{"arch": "vit", "model": "masked image model", "dataset": "regions of photos with short descriptions (Visual Genome)", "train_examples": 203450, "image_size": 32, "crop_scale_min": 0.7, "horizontal_flip": true, "method": "simmim", "mask_ratio": 0.5, "loss": "l1", "norm": "rmsnorm", "norm_position": "pre", "activation": "gelu", "mlp_ratio": 4, "head_dim": 64, "fused_qkv": false, "bias": "all", "qk_norm": true, "layer_scale_init": 1.0, "parallel_block": false, "dropout": 0.1, "inner_norm": true, "patch_size": [8, 8], "conv_stem": true, "layers": 8, "width": 256, "positions": "learned", "init": "orthogonal", "residual_init": "scaled_by_depth", "optimizer": "soap", "beta2": 0.95, "lr": 0.0022, "beta1": 0.95, "shampoo_beta": 0.95, "eps": 1e-08, "precondition_frequency": 20, "max_precond_dim": 512, "one_sided": false, "adamw_lr_other_params": 0.0013, "grad_clip": 1.0, "steps": 24800, "batch_size": 128, "epochs": 15.6, "lr_schedule": "cosine", "final_lr_fraction": 0.05, "warmup_steps": 490, "weight_decay": 0.1, "adamw_weight_decay_other_params": 0.01}
Rows from block 4 of a small masked image model, named by matrix and row number. Rows with one number belong to one neuron. Each number is 50 + 15 x the weight over its row's rms, rounded and kept within 0 to 99. All counts start at 0. After the name is the row's rms in percent of the matrix's.
After each neuron's rows are labels from the 100 images, of 14976, where the neuron reaches its highest value: "patch colour" is the nearest of a few named colours to the mean colour under the peak. Only what is clearly more common there than usual is listed. The data: regions of photos with short descriptions (Visual Genome).
# fc1: MLP up (model.blocks.4.mlp.fc1.weight, 1024x256), inputs 0-85
# fc2: MLP down (model.blocks.4.mlp.fc2.weight, 256x1024, transposed), outputs 0-85

fc1.414 100:20 30 38 72 59 40 51 27 60 28 65 40 41 22 26 51 63 71 46 42 52 60 61 43 33 38 38 65 55 72 73 20 50 74 67 54 41 56 56 48 55 44 66 34 36 38 28 49 42 51 67 56 50 56 73 65 74 44 27 69 43 81 53 32 43 62 51 30 54 45 37 60 72 51 61 48 70 55 69 47 49 49 81 42 38 21
fc2.414 107:58 42 41 63 43 78 16 66 19 70 61 35 47 62 58 46 25 53 32 44 52 44 24 43 67 63 51 39 36 30 55 56 39 43 48 60 37 62 58 61 49 71 26 53 57 74 69 68 66 42 40 52 54 52 44 70 51 75 73 23 47 53 50 59 49 22 81 39 51 38 49 21 26 35 79 36 23 51 23 62 47 56 54 70 17 58
patch colour: grey

fc1.273 120:82 53 40 45 51 49 43 57 57 66 67 53 66 36 42 34 61 31 28 62 51 24 51 47 46 37 75 70 68 87 18 63 29 24 54 63 71 51 64 68 68 56 31 39 59 61 50 68 36 62 61 56 55 50 59 43 59 40 42 38 45 67 15 47 34 58 45 35 52 65 57 66 73 33 37 70 68 60 24 73 39 29 47 26 29 59
fc2.273 113:72 43 68 34 52 45 42 57 40 44 68 37 24 34 34 81 51 65 66 47 62 59 48 65 43 46 66 36 34 52 54 10 30 66 37 63 24 70 54 40 58 68 75 54 50 55 52 38 69 34 60 72 61 29 48 43 31 53 76 55 45 80 55 29 58 34 35 42 61 57 41 29 49 60 56 41 67 67 74 33 57 39 54 55 65 52
patch colour: brown

fc1.393 107:57 49 38 46 29 39 47 37 88 60 40 28 69 50 59 62 49 55 45 52 34 81 61 25 33 36 90 71 69 46 40 36 50 73 48 38 32 61 61 56 32 60 37 49 63 51 55 56 54 77 47 30 61 58 65 55 37 53 67 45 63 39 57 51 52 75 34 29 17 34 47 67 65 38 72 57 46 39 72 71 59 63 43 69 55 47
fc2.393 110:47 59 60 44 48 61 38 60 41 79 63 54 37 65 29 58 43 39 43 34 46 54 55 36 44 46 58 41 38 63 45 50 72 58 54 79 36 45 62 66 50 33 62 29 40 39 30 41 74 54 64 45 40 49 60 68 44 53 49 54 44 42 47 54 38 42 35 66 55 67 44 24 52 77 39 28 56 59 60 28 51 23 61 36 34 29
patch colour: brown

fc1.325 086:54 53 44 57 24 63 36 41 41 16 34 55 74 65 20 62 52 47 55 67 47 43 50 55 52 32 19 48 80 61 46 55 63 65 70 51 48 44 52 63 42 44 49 50 63 38 27 39 36 67 72 47 67 48 64 67 64 26 60 40 79 55 31 12 45 60 52 65 39 70 47 49 47 46 53 47 52 49 59 33 65 44 55 85 63 75
fc2.325 083:49 51 68 41 68 16 32 62 61 63 70 71 06 38 72 47 47 58 50 36 52 29 56 23 61 58 64 71 26 37 51 70 43 29 73 50 33 58 36 59 76 75 57 55 55 28 40 44 23 38 41 33 39 48 51 36 52 85 54 53 55 54 29 49 50 07 64 39 82 63 33 71 48 39 59 45 52 49 64 37 29 59 60 27 43 30
patch colour: pink

fc1.192 087:65 99 47 58 52 56 39 44 34 48 56 51 55 52 62 61 60 55 27 43 56 28 65 51 61 32 57 44 43 71 23 65 59 74 50 37 73 41 50 67 84 41 56 38 59 48 29 68 60 37 79 51 49 54 59 81 37 62 85 56 65 41 48 36 76 59 38 35 34 61 48 54 46 35 43 54 47 42 55 64 51 44 34 57 99 85
fc2.192 104:80 61 35 66 81 16 48 66 76 47 50 59 55 52 51 62 67 50 68 48 58 24 60 70 33 36 53 55 32 57 43 38 58 41 70 64 20 45 35 55 43 78 45 74 16 61 19 46 23 60 28 37 48 71 56 36 56 31 58 37 51 67 29 63 54 29 49 68 51 39 48 68 56 65 42 37 48 25 66 67 40 68 62 47 28 51
patch colour: black

fc1.47 098:35 59 75 67 61 57 29 70 79 44 55 05 67 33 60 66 78 80 51 59 61 53 46 48 43 36 53 59 61 62 52 58 58 81 64 73 35 58 44 49 79 31 68 72 38 49 71 32 44 71 30 45 35 53 59 56 38 50 59 63 50 70 75 42 30 72 42 48 23 54 45 56 48 82 48 57 57 44 32 19 44 51 69 75 28 49
fc2.47 103:67 37 62 43 45 49 54 28 47 48 20 71 69 62 28 45 06 65 35 61 58 42 45 39 31 51 50 43 55 21 76 41 52 38 42 66 53 54 44 57 24 42 71 58 70 48 41 39 69 21 39 46 81 45 26 59 52 50 43 42 44 22 78 59 55 38 71 40 79 49 58 48 55 55 49 46 41 74 40 53 31 70 64 48 29 47
patch colour: grey

fc1.368 103:54 84 57 63 73 67 93 66 45 30 48 50 48 50 46 64 89 55 62 63 61 41 38 48 74 52 39 70 49 35 68 67 22 36 58 32 49 41 35 67 17 58 55 44 28 60 41 53 50 71 32 45 45 54 43 45 52 81 51 70 48 61 58 42 57 48 63 43 53 36 42 41 37 46 72 62 44 41 64 57 45 60 27 29 53 54
fc2.368 095:30 70 46 41 44 25 35 60 57 55 83 50 72 53 43 70 47 60 60 52 56 71 43 37 35 58 74 81 31 39 49 42 41 30 48 47 70 73 60 49 53 43 50 21 83 38 66 45 38 66 56 59 93 40 55 60 69 37 55 64 80 30 75 44 47 33 56 70 38 71 40 61 66 36 73 61 62 47 65 42 59 45 45 74 70 58
patch colour: red; orange

fc1.210 103:55 32 34 70 64 31 23 53 64 25 54 51 64 43 46 41 31 46 57 45 43 37 85 41 25 58 34 26 31 52 31 55 41 45 70 48 43 38 41 25 74 50 46 53 36 23 49 17 42 55 47 15 47 65 37 51 36 23 52 58 50 52 48 45 68 86 52 56 51 38 35 68 29 63 19 52 76 80 56 74 52 46 50 69 47 39
fc2.210 097:42 41 35 66 61 27 53 52 36 62 47 66 24 31 41 62 36 89 61 52 63 65 73 23 90 47 33 69 62 43 49 41 60 76 42 37 66 45 44 47 39 58 65 56 52 81 57 73 56 26 65 67 50 55 46 49 54 43 62 61 37 37 52 37 69 25 66 37 39 39 54 48 59 48 58 13 42 78 52 53 63 14 45 61 65 28
patch colour: green

fc1.20 097:28 62 52 35 53 65 55 45 23 38 65 66 70 30 51 65 66 51 34 47 54 30 43 81 40 24 76 48 28 47 51 65 42 44 42 58 37 60 27 37 48 64 74 53 50 81 64 35 77 82 67 53 43 33 45 64 46 61 53 43 47 78 30 64 47 50 62 68 62 34 19 31 53 29 43 66 38 65 21 52 65 43 34 40 57 50
fc2.20 092:73 48 38 41 75 51 63 64 69 46 52 33 50 54 44 47 55 42 28 69 52 70 37 36 40 46 39 50 68 31 68 48 38 32 64 64 48 34 64 50 85 50 41 62 53 58 42 22 85 64 32 39 28 76 27 63 55 51 57 59 56 56 57 51 48 70 56 40 99 59 42 63 77 70 39 66 60 61 54 82 48 55 21 37 50 47
patch colour: orange

fc1.739 102:64 47 28 61 45 47 53 46 60 26 56 75 36 77 41 60 43 54 46 33 46 29 38 45 49 54 65 42 27 61 41 74 53 37 39 28 51 53 48 54 71 48 44 42 41 63 57 24 56 45 37 58 67 39 72 42 61 44 53 23 65 52 51 44 37 67 55 61 56 76 27 69 53 53 35 41 44 58 69 42 93 46 55 79 44 45
fc2.739 091:58 62 51 23 48 36 54 57 73 64 47 39 51 65 47 31 61 45 43 45 60 29 81 50 49 48 42 47 57 30 47 55 44 43 75 38 64 35 50 65 45 43 65 76 66 43 40 16 52 38 32 22 56 58 50 34 50 77 44 59 53 36 43 24 61 41 46 72 73 46 49 49 59 57 68 69 57 44 32 52 68 79 30 48 40 12
patch colour: black

fc1.587 091:42 81 35 59 56 68 83 36 71 47 56 68 69 43 57 65 62 46 80 52 37 63 69 62 44 38 61 62 42 47 42 60 46 47 23 59 24 53 45 70 34 66 53 27 41 65 25 62 51 50 73 67 31 64 59 44 53 65 55 53 51 22 25 66 52 72 48 54 47 67 18 51 27 61 29 30 61 40 55 56 45 42 58 31 48 68
fc2.587 089:40 31 27 38 60 62 29 34 51 46 64 40 28 35 76 40 30 43 74 47 37 39 44 39 86 53 38 78 66 60 28 62 50 33 70 49 30 24 48 73 39 68 62 54 35 28 42 13 55 53 56 62 38 59 58 53 45 64 38 56 50 52 49 31 38 47 42 65 69 70 57 69 60 61 42 43 70 53 71 33 48 44 67 41 56 29
patch colour: white

fc1.178 105:43 78 83 69 43 23 55 58 53 31 58 77 44 67 43 73 59 55 32 54 64 75 60 53 47 55 37 56 50 40 68 77 68 55 56 61 39 41 36 48 56 65 29 69 43 46 56 21 49 73 38 51 59 24 49 50 23 52 62 40 38 63 43 44 40 47 53 45 33 42 56 47 62 57 52 45 47 55 74 45 29 46 62 69 38 65
fc2.178 104:51 74 63 45 23 32 66 36 49 58 66 57 25 64 42 56 57 20 52 45 37 40 49 35 53 58 57 61 63 68 43 59 53 45 73 71 46 50 12 76 49 58 60 48 57 75 47 40 45 38 38 39 58 39 52 33 28 26 51 44 45 48 49 19 36 34 74 81 55 50 82 53 50 45 77 48 53 48 56 26 50 64 30 39 31 43
patch colour: red

fc1.127 104:65 34 52 59 53 56 46 40 50 20 43 62 65 80 55 30 51 47 37 33 14 82 39 26 48 76 57 49 41 16 55 52 41 75 64 38 29 97 39 48 52 49 55 31 54 53 45 38 31 58 54 56 39 74 44 38 60 43 61 18 55 66 71 45 28 28 67 51 61 49 57 66 42 53 60 59 40 51 42 39 69 63 30 71 48 77
fc2.127 100:72 58 51 39 44 70 58 22 71 51 24 23 40 66 45 68 75 37 37 40 75 66 49 48 63 42 37 60 56 55 38 46 51 66 37 48 37 61 46 45 82 43 48 56 48 69 49 39 39 38 49 70 60 41 69 40 57 54 46 52 66 78 53 24 62 44 34 22 50 54 42 47 62 45 49 47 31 36 40 57 78 48 53 43 47 83
patch colour: blue

fc1.415 090:61 94 24 54 26 44 37 50 40 46 74 57 49 57 63 67 33 62 49 51 65 67 61 28 52 32 67 45 59 31 33 56 74 79 56 79 52 46 71 70 64 66 52 41 61 40 27 68 69 65 64 49 66 76 58 34 54 47 77 82 70 74 39 50 78 41 48 62 25 45 23 70 44 59 50 58 41 39 47 65 57 67 55 49 36 84
fc2.415 099:40 65 41 31 75 34 49 60 46 53 47 56 43 53 37 44 37 47 41 42 52 21 47 64 36 28 45 46 37 48 56 55 50 36 46 34 48 50 48 58 47 59 26 67 44 51 09 45 36 21 60 56 54 37 55 63 41 89 48 20 12 46 45 67 44 31 60 80 67 65 67 17 56 28 64 47 67 46 88 45 47 51 58 65 55 61
patch colour: black

fc1.704 098:72 61 26 84 43 36 29 32 41 38 61 50 35 63 75 28 51 45 56 25 39 44 67 55 76 44 25 55 38 52 41 32 30 45 41 80 47 60 49 72 41 48 51 41 72 57 55 77 54 50 58 65 18 49 47 41 31 74 54 66 49 43 52 50 63 53 32 58 30 35 24 57 44 55 57 52 68 57 62 40 40 43 34 46 63 37
fc2.704 095:69 50 45 72 66 49 46 37 46 69 45 55 29 38 61 55 40 40 55 16 40 38 36 19 42 25 60 51 52 66 59 59 65 84 51 55 46 28 54 67 70 58 43 81 25 41 37 30 58 45 53 27 43 59 61 78 40 62 51 33 64 72 18 60 76 40 68 33 66 57 43 55 64 61 44 41 50 18 77 60 62 51 37 53 50 54
patch colour: white

fc1.583 094:38 68 44 86 71 46 58 41 36 57 57 58 55 53 38 32 39 69 39 54 44 51 43 36 13 36 60 48 73 33 68 81 35 50 36 90 56 62 52 25 59 47 91 47 68 52 47 25 56 73 47 69 43 53 35 46 78 56 44 64 53 54 35 57 37 73 44 63 53 53 61 27 21 30 32 63 84 66 49 53 57 54 25 64 49 63
fc2.583 098:53 70 49 29 36 57 53 53 30 49 37 46 38 37 45 58 43 59 38 31 56 59 65 33 34 26 53 23 65 70 61 45 76 56 37 48 69 42 45 15 52 59 55 69 32 49 36 38 92 47 51 30 36 45 24 43 51 47 68 39 64 61 44 37 66 59 30 47 64 44 35 39 99 59 43 41 39 41 58 50 54 33 10 43 31 64
patch colour: orange

fc1.61 111:46 46 74 35 51 53 57 02 27 69 46 60 49 24 52 38 49 49 70 51 40 61 29 13 46 42 69 58 58 41 54 68 59 28 46 36 48 30 49 40 72 37 38 42 59 14 65 70 61 41 32 48 82 31 45 63 46 44 47 52 38 51 60 44 50 81 67 46 53 27 88 69 62 36 49 30 24 37 53 63 33 61 59 40 45 50
fc2.61 100:21 50 38 70 64 41 46 74 71 31 56 23 68 35 52 64 38 54 48 32 49 51 29 58 38 65 38 33 67 45 49 51 72 50 81 27 36 54 47 53 13 54 36 59 18 79 62 63 56 62 33 46 53 54 70 52 39 47 53 14 46 60 47 82 51 35 48 62 35 51 48 61 33 65 57 20 38 45 43 48 49 32 67 54 25 50
patch colour: white; pink

fc1.314 100:46 77 25 39 52 14 66 72 67 64 56 63 27 41 56 50 50 22 62 49 61 42 46 35 58 50 72 22 43 32 78 66 82 61 14 62 39 67 38 65 82 53 41 38 34 55 63 28 33 66 51 34 58 45 41 44 26 61 57 34 47 69 68 58 57 67 70 35 64 71 52 15 40 43 53 52 73 42 33 39 44 37 49 53 47 48
fc2.314 105:68 50 67 38 45 18 46 75 35 57 41 40 31 36 31 55 27 52 33 53 53 53 51 45 57 50 22 61 76 57 44 43 59 44 37 65 99 41 41 59 60 68 75 51 41 84 65 64 49 45 45 50 64 36 39 64 44 43 44 53 14 53 47 41 56 56 53 53 42 71 45 48 63 37 57 37 41 43 30 62 75 53 62 31 40 17
patch colour: blue

fc1.55 106:39 65 44 45 52 45 61 31 38 31 65 38 58 71 51 48 54 31 32 28 43 60 44 57 56 61 34 45 63 36 41 51 55 48 37 59 34 41 35 27 52 66 36 55 58 75 53 58 40 50 45 62 50 44 58 63 49 55 56 49 76 66 50 59 50 89 47 42 55 30 65 51 60 56 24 30 64 22 44 55 39 44 35 63 53 50
fc2.55 096:25 54 36 56 41 36 61 38 51 63 43 22 18 82 61 36 55 38 43 52 35 70 53 44 51 46 58 43 41 37 43 40 70 47 36 72 76 41 46 49 50 32 45 38 53 60 41 65 57 69 80 54 25 44 35 51 46 29 32 18 59 44 56 32 47 76 58 52 55 66 40 66 63 24 28 31 34 53 50 44 69 55 23 44 41 65
patch colour: red

fc1.278 086:49 53 35 25 35 52 46 75 43 53 56 53 45 62 53 59 69 25 60 65 43 39 39 40 51 48 44 34 54 76 49 51 30 60 74 40 75 54 33 55 55 51 67 34 77 50 77 36 34 33 35 31 53 45 44 56 34 61 82 45 36 52 41 44 69 41 58 28 44 71 30 57 49 39 53 51 58 27 40 44 60 43 71 69 31 75
fc2.278 103:62 31 86 58 69 50 48 52 30 41 66 28 54 61 30 41 77 54 51 47 42 80 31 37 66 10 41 51 46 40 58 56 82 35 44 55 55 31 69 20 49 51 63 39 62 40 38 55 58 34 72 57 59 57 48 64 81 62 20 65 50 45 33 72 54 38 39 66 58 49 56 49 35 48 52 49 32 68 68 56 59 63 35 46 53 49
patch colour: pink

fc1.647 090:29 47 54 43 79 17 57 73 64 35 30 55 54 71 20 58 58 66 40 56 65 53 60 51 43 55 49 52 49 65 34 72 37 34 43 60 40 12 47 45 52 71 58 31 84 68 25 57 61 60 50 50 32 36 57 43 37 42 40 67 44 88 52 72 76 37 50 48 25 51 63 50 51 24 31 34 46 52 61 63 36 73 55 58 47 49
fc2.647 096:62 48 69 42 52 28 38 47 42 57 63 48 37 68 70 42 42 51 49 51 58 46 46 25 37 44 72 42 63 86 57 66 54 58 44 41 60 46 57 41 72 51 47 56 37 30 33 34 94 34 45 79 49 47 44 73 74 45 39 51 55 57 43 36 42 53 43 51 50 16 79 32 50 72 51 35 52 58 64 46 50 33 21 61 50 55
patch colour: orange

fc1.195 091:48 44 31 49 27 54 39 54 47 40 50 68 47 66 29 57 53 36 65 42 44 29 16 66 74 28 38 39 63 37 55 64 59 60 92 63 52 30 35 73 43 61 60 47 61 49 58 47 50 58 58 27 42 72 75 71 61 48 54 57 67 43 28 44 45 55 43 66 53 73 69 46 47 53 20 62 40 39 49 46 49 48 70 76 65 65
fc2.195 091:48 56 51 40 76 36 41 39 59 61 63 55 39 23 64 24 44 76 42 44 48 37 46 35 53 46 56 56 23 77 32 63 45 39 52 49 44 68 68 40 86 55 60 49 64 30 16 56 18 31 40 55 34 45 54 52 65 70 51 47 50 38 21 27 56 15 59 57 66 54 33 57 48 40 52 30 46 69 62 41 21 63 32 40 44 37
patch colour: white

fc1.588 103:35 21 47 79 62 37 31 43 61 36 45 52 66 57 63 49 49 58 53 26 49 49 75 32 57 81 53 45 56 36 38 40 69 53 41 54 45 63 23 43 47 62 56 58 54 56 64 55 50 52 74 38 53 46 45 44 57 58 50 53 39 44 31 54 27 88 30 21 45 39 69 68 35 31 55 28 44 61 45 58 52 40 26 70 48 22
fc2.588 080:57 60 59 50 31 57 80 49 52 73 59 76 60 75 70 57 48 50 25 65 49 33 47 70 48 62 51 66 37 66 65 51 52 46 68 40 72 46 53 46 54 52 58 42 48 56 24 32 57 51 56 31 40 33 46 59 47 33 59 32 48 49 73 52 51 44 49 44 06 47 54 58 61 64 43 49 50 49 45 28 31 49 65 33 54 51
patch colour: black

fc1.657 095:46 53 42 65 51 43 40 34 46 57 42 57 64 22 49 54 43 57 43 53 39 25 36 28 68 28 51 31 43 59 52 32 39 45 19 37 51 80 56 46 35 43 51 41 45 66 61 25 61 55 33 66 43 35 47 43 65 49 39 67 96 42 24 62 67 36 55 48 45 54 48 53 28 38 60 65 39 40 39 73 18 78 55 55 36 54
fc2.657 098:55 42 78 55 39 68 55 42 52 60 58 33 29 53 41 56 71 69 63 49 17 49 34 57 51 48 43 57 24 47 37 59 59 21 46 50 60 65 68 46 37 23 43 45 42 41 41 53 38 36 56 35 99 65 57 48 30 57 41 69 30 73 58 67 22 60 39 72 46 47 82 59 63 56 85 35 40 54 50 33 78 30 42 26 41 44
patch colour: brown

fc1.320 098:32 37 22 58 48 40 45 08 57 66 59 72 59 51 58 56 31 39 38 41 56 41 71 39 51 69 62 56 40 78 62 61 72 33 45 58 44 42 55 36 74 80 47 52 32 71 55 20 44 65 36 41 33 41 33 30 42 41 64 32 44 37 63 38 34 45 39 49 37 57 44 27 55 65 66 22 43 52 52 55 43 79 41 37 26 48
fc2.320 103:62 30 54 29 39 58 46 52 36 55 50 37 77 49 48 51 46 60 40 38 46 55 50 30 76 70 61 13 34 49 50 51 70 54 66 37 25 81 28 49 57 66 53 80 37 43 64 53 51 48 41 40 56 24 41 62 48 44 60 42 81 69 56 48 60 31 33 65 61 69 35 48 75 63 82 47 34 40 51 39 49 21 31 59 47 68
patch colour: brown

fc1.622 100:75 42 63 47 25 47 43 39 42 52 49 27 46 94 40 32 51 49 47 58 66 35 34 38 47 61 58 61 49 40 51 28 51 62 58 54 62 63 84 26 73 32 52 46 45 53 37 74 53 63 41 60 74 48 61 60 48 64 84 61 70 34 36 65 25 74 50 42 65 51 62 58 57 62 51 85 57 24 38 86 46 44 35 28 29 31
fc2.622 099:37 52 69 54 55 49 29 61 42 40 39 22 17 30 61 57 73 41 50 46 29 57 52 56 61 51 66 56 28 60 55 48 67 57 45 55 41 42 67 45 51 63 40 50 64 41 46 45 62 60 72 35 36 75 73 55 20 46 48 36 45 68 37 45 35 23 56 45 44 48 41 46 60 72 37 29 60 99 80 18 53 37 72 36 46 42
patch colour: brown

fc1.14 092:37 42 68 12 36 31 56 30 29 49 18 37 52 56 31 48 50 53 83 68 56 47 69 41 59 45 47 71 63 33 39 76 36 49 56 53 63 63 49 32 31 31 69 45 28 53 71 57 32 52 33 49 63 23 42 43 60 36 50 57 64 32 54 62 65 23 73 35 54 48 83 28 73 43 85 43 15 21 35 54 50 37 57 58 81 28
fc2.14 087:77 61 50 56 48 35 37 62 57 42 50 27 26 64 43 60 55 39 46 40 56 57 16 43 49 61 65 58 51 47 64 71 68 56 29 43 28 65 65 31 68 19 36 76 74 65 53 51 48 58 83 51 46 65 70 62 28 77 61 42 20 69 52 87 59 81 44 32 76 52 31 57 48 62 62 72 40 37 36 54 76 60 20 62 38 46
patch colour: white; pink

fc1.743 091:48 44 64 27 50 53 58 37 44 39 51 51 48 29 32 31 59 66 52 33 45 43 58 67 42 53 38 38 33 47 61 66 57 37 24 64 14 86 81 27 19 49 43 80 48 65 49 65 38 65 51 62 70 43 32 38 58 46 59 54 31 81 56 45 54 56 59 71 66 43 41 38 51 65 35 46 58 60 78 52 69 61 61 45 36 66
fc2.743 103:56 38 66 46 46 32 52 55 58 48 46 38 34 66 65 80 27 25 72 54 41 52 68 16 47 57 50 51 60 44 68 34 72 38 51 50 38 17 54 39 67 73 45 33 46 43 29 40 66 38 27 38 55 62 15 63 50 70 70 66 50 61 45 67 67 37 28 27 63 67 48 60 54 60 53 50 44 64 50 21 30 17 47 68 45 60
patch colour: orange

fc1.198 105:30 29 41 36 39 48 45 49 37 40 63 46 56 65 49 49 60 39 33 59 78 15 70 68 52 55 49 66 54 88 46 75 20 44 60 70 42 51 40 61 85 55 66 22 59 26 48 49 51 45 64 64 44 55 57 62 46 80 10 50 46 46 44 48 55 57 43 47 46 45 43 48 64 14 61 60 18 66 57 43 60 51 26 67 38 75
fc2.198 109:77 36 72 69 26 66 27 39 36 06 58 53 56 42 27 26 61 63 71 33 61 42 31 61 50 60 47 30 46 24 28 43 40 59 76 24 91 49 43 57 36 60 67 08 79 59 30 63 54 31 77 60 70 54 57 78 65 54 23 32 40 41 46 61 40 51 52 60 45 50 52 42 59 53 51 53 42 45 61 51 40 64 54 45 64 68
patch colour: pink

fc1.168 097:57 44 16 58 48 93 61 44 63 67 49 39 51 40 45 51 20 51 43 51 83 45 74 40 46 79 48 39 49 21 47 57 35 53 40 70 26 60 42 49 46 46 52 76 56 51 50 43 89 72 45 82 61 42 48 25 38 69 71 74 40 67 51 43 46 41 50 52 47 30 49 40 66 41 43 45 33 52 42 51 40 54 56 66 55 83
fc2.168 095:54 65 81 43 30 03 51 46 57 38 56 59 76 71 59 37 63 76 62 51 68 48 70 59 71 30 57 46 69 65 55 49 60 55 72 29 86 40 37 33 68 27 64 51 70 31 39 59 39 30 40 48 56 43 77 79 47 70 35 30 70 67 62 39 40 50 50 47 37 59 45 47 58 22 45 58 12 47 58 48 34 37 79 74 63 50
patch colour: black

fc1.332 087:55 47 23 45 42 45 54 40 36 63 45 59 78 38 60 57 56 46 37 43 38 50 35 60 58 80 66 57 54 35 45 36 32 42 50 34 25 41 59 50 40 45 54 78 30 47 36 15 49 74 48 55 44 46 84 38 35 39 24 22 23 49 29 59 25 56 52 61 68 34 52 35 80 45 61 38 53 48 62 63 52 60 47 68 50 19
fc2.332 098:77 68 47 64 56 14 46 39 81 38 56 54 58 67 51 45 44 36 43 69 62 63 73 43 44 33 53 48 45 45 54 36 83 68 61 64 47 38 42 52 60 74 38 26 78 54 65 52 44 40 43 57 53 68 53 38 55 46 64 68 55 75 32 67 61 28 53 30 55 72 69 50 41 50 62 27 48 41 56 70 27 40 75 59 48 69
patch colour: black

fc1.750 110:42 66 60 57 65 58 53 65 52 28 32 59 60 42 59 42 31 67 76 33 41 58 59 36 41 62 51 47 43 27 59 57 30 56 73 50 84 84 56 59 65 61 69 32 60 43 56 25 63 42 72 45 43 50 59 47 82 22 58 57 65 55 64 37 59 45 62 69 49 82 54 65 33 53 66 87 47 70 52 46 44 51 51 55 66 63
fc2.750 101:69 44 33 82 56 49 53 45 38 67 32 37 48 36 55 50 71 32 57 44 55 55 75 46 44 59 30 67 43 86 25 34 55 62 46 65 40 36 69 22 63 73 28 38 35 60 43 43 57 34 45 49 59 55 64 61 28 81 50 71 30 77 56 36 72 49 46 17 56 05 50 44 49 41 20 43 34 63 39 46 67 39 59 41 51 46
patch colour: blue; cyan

fc1.189 124:41 54 30 57 73 40 53 34 52 32 35 49 56 21 45 62 44 68 78 70 70 22 51 56 68 45 45 50 65 11 63 27 59 57 55 57 31 70 53 59 43 49 43 36 56 40 71 46 40 91 69 33 58 65 35 58 61 48 40 51 72 71 48 42 36 59 66 42 45 56 61 40 00 69 28 15 49 35 61 66 57 60 48 57 52 47
fc2.189 122:38 74 56 65 00 51 45 64 35 68 53 07 47 56 48 70 54 72 77 67 44 45 42 70 46 54 37 48 54 67 42 64 29 47 65 49 35 64 67 53 51 64 87 65 68 48 47 73 51 43 56 59 51 56 44 59 45 62 53 60 36 59 53 65 46 44 58 47 31 45 47 64 27 70 62 38 80 62 74 56 50 48 52 65 55 32
patch colour: blue

fc1.346 093:34 70 69 64 22 34 41 69 45 24 53 27 72 17 49 50 66 41 40 48 63 52 50 58 36 48 59 74 62 16 43 43 47 75 44 49 65 88 24 48 36 38 75 32 45 63 62 71 66 64 44 67 32 43 37 52 29 52 47 66 55 39 59 61 57 46 37 48 02 68 72 59 54 67 27 59 81 50 37 54 59 52 48 62 23 57
fc2.346 101:39 29 43 58 56 53 48 18 37 60 51 52 34 37 58 36 43 44 44 43 45 62 64 31 72 56 57 41 32 55 62 45 53 40 34 13 52 52 44 47 50 55 38 59 50 29 51 42 39 40 53 35 57 57 79 51 70 51 33 35 61 52 89 43 57 35 69 56 73 53 38 28 59 62 31 38 52 88 22 26 39 47 60 46 51 27
patch colour: brown

fc1.18 095:31 51 30 30 20 53 43 54 30 52 48 47 60 82 65 56 44 44 42 69 46 53 48 57 57 59 88 57 64 71 58 67 70 71 10 65 47 66 36 50 67 51 61 59 58 71 31 52 30 58 30 57 51 82 42 52 47 63 37 51 68 67 62 56 62 27 50 52 68 43 35 64 61 42 37 46 40 42 56 49 56 39 62 52 52 76
fc2.18 104:76 76 23 76 90 46 42 51 53 54 44 54 68 44 43 55 65 21 67 50 41 15 62 46 65 43 51 54 53 39 22 31 64 49 68 53 33 59 46 51 48 48 43 80 23 67 78 56 28 32 39 34 34 46 72 45 38 47 17 34 49 40 46 14 39 83 42 46 56 63 70 24 55 24 84 13 36 22 69 77 11 50 66 47 51 23
patch colour: grey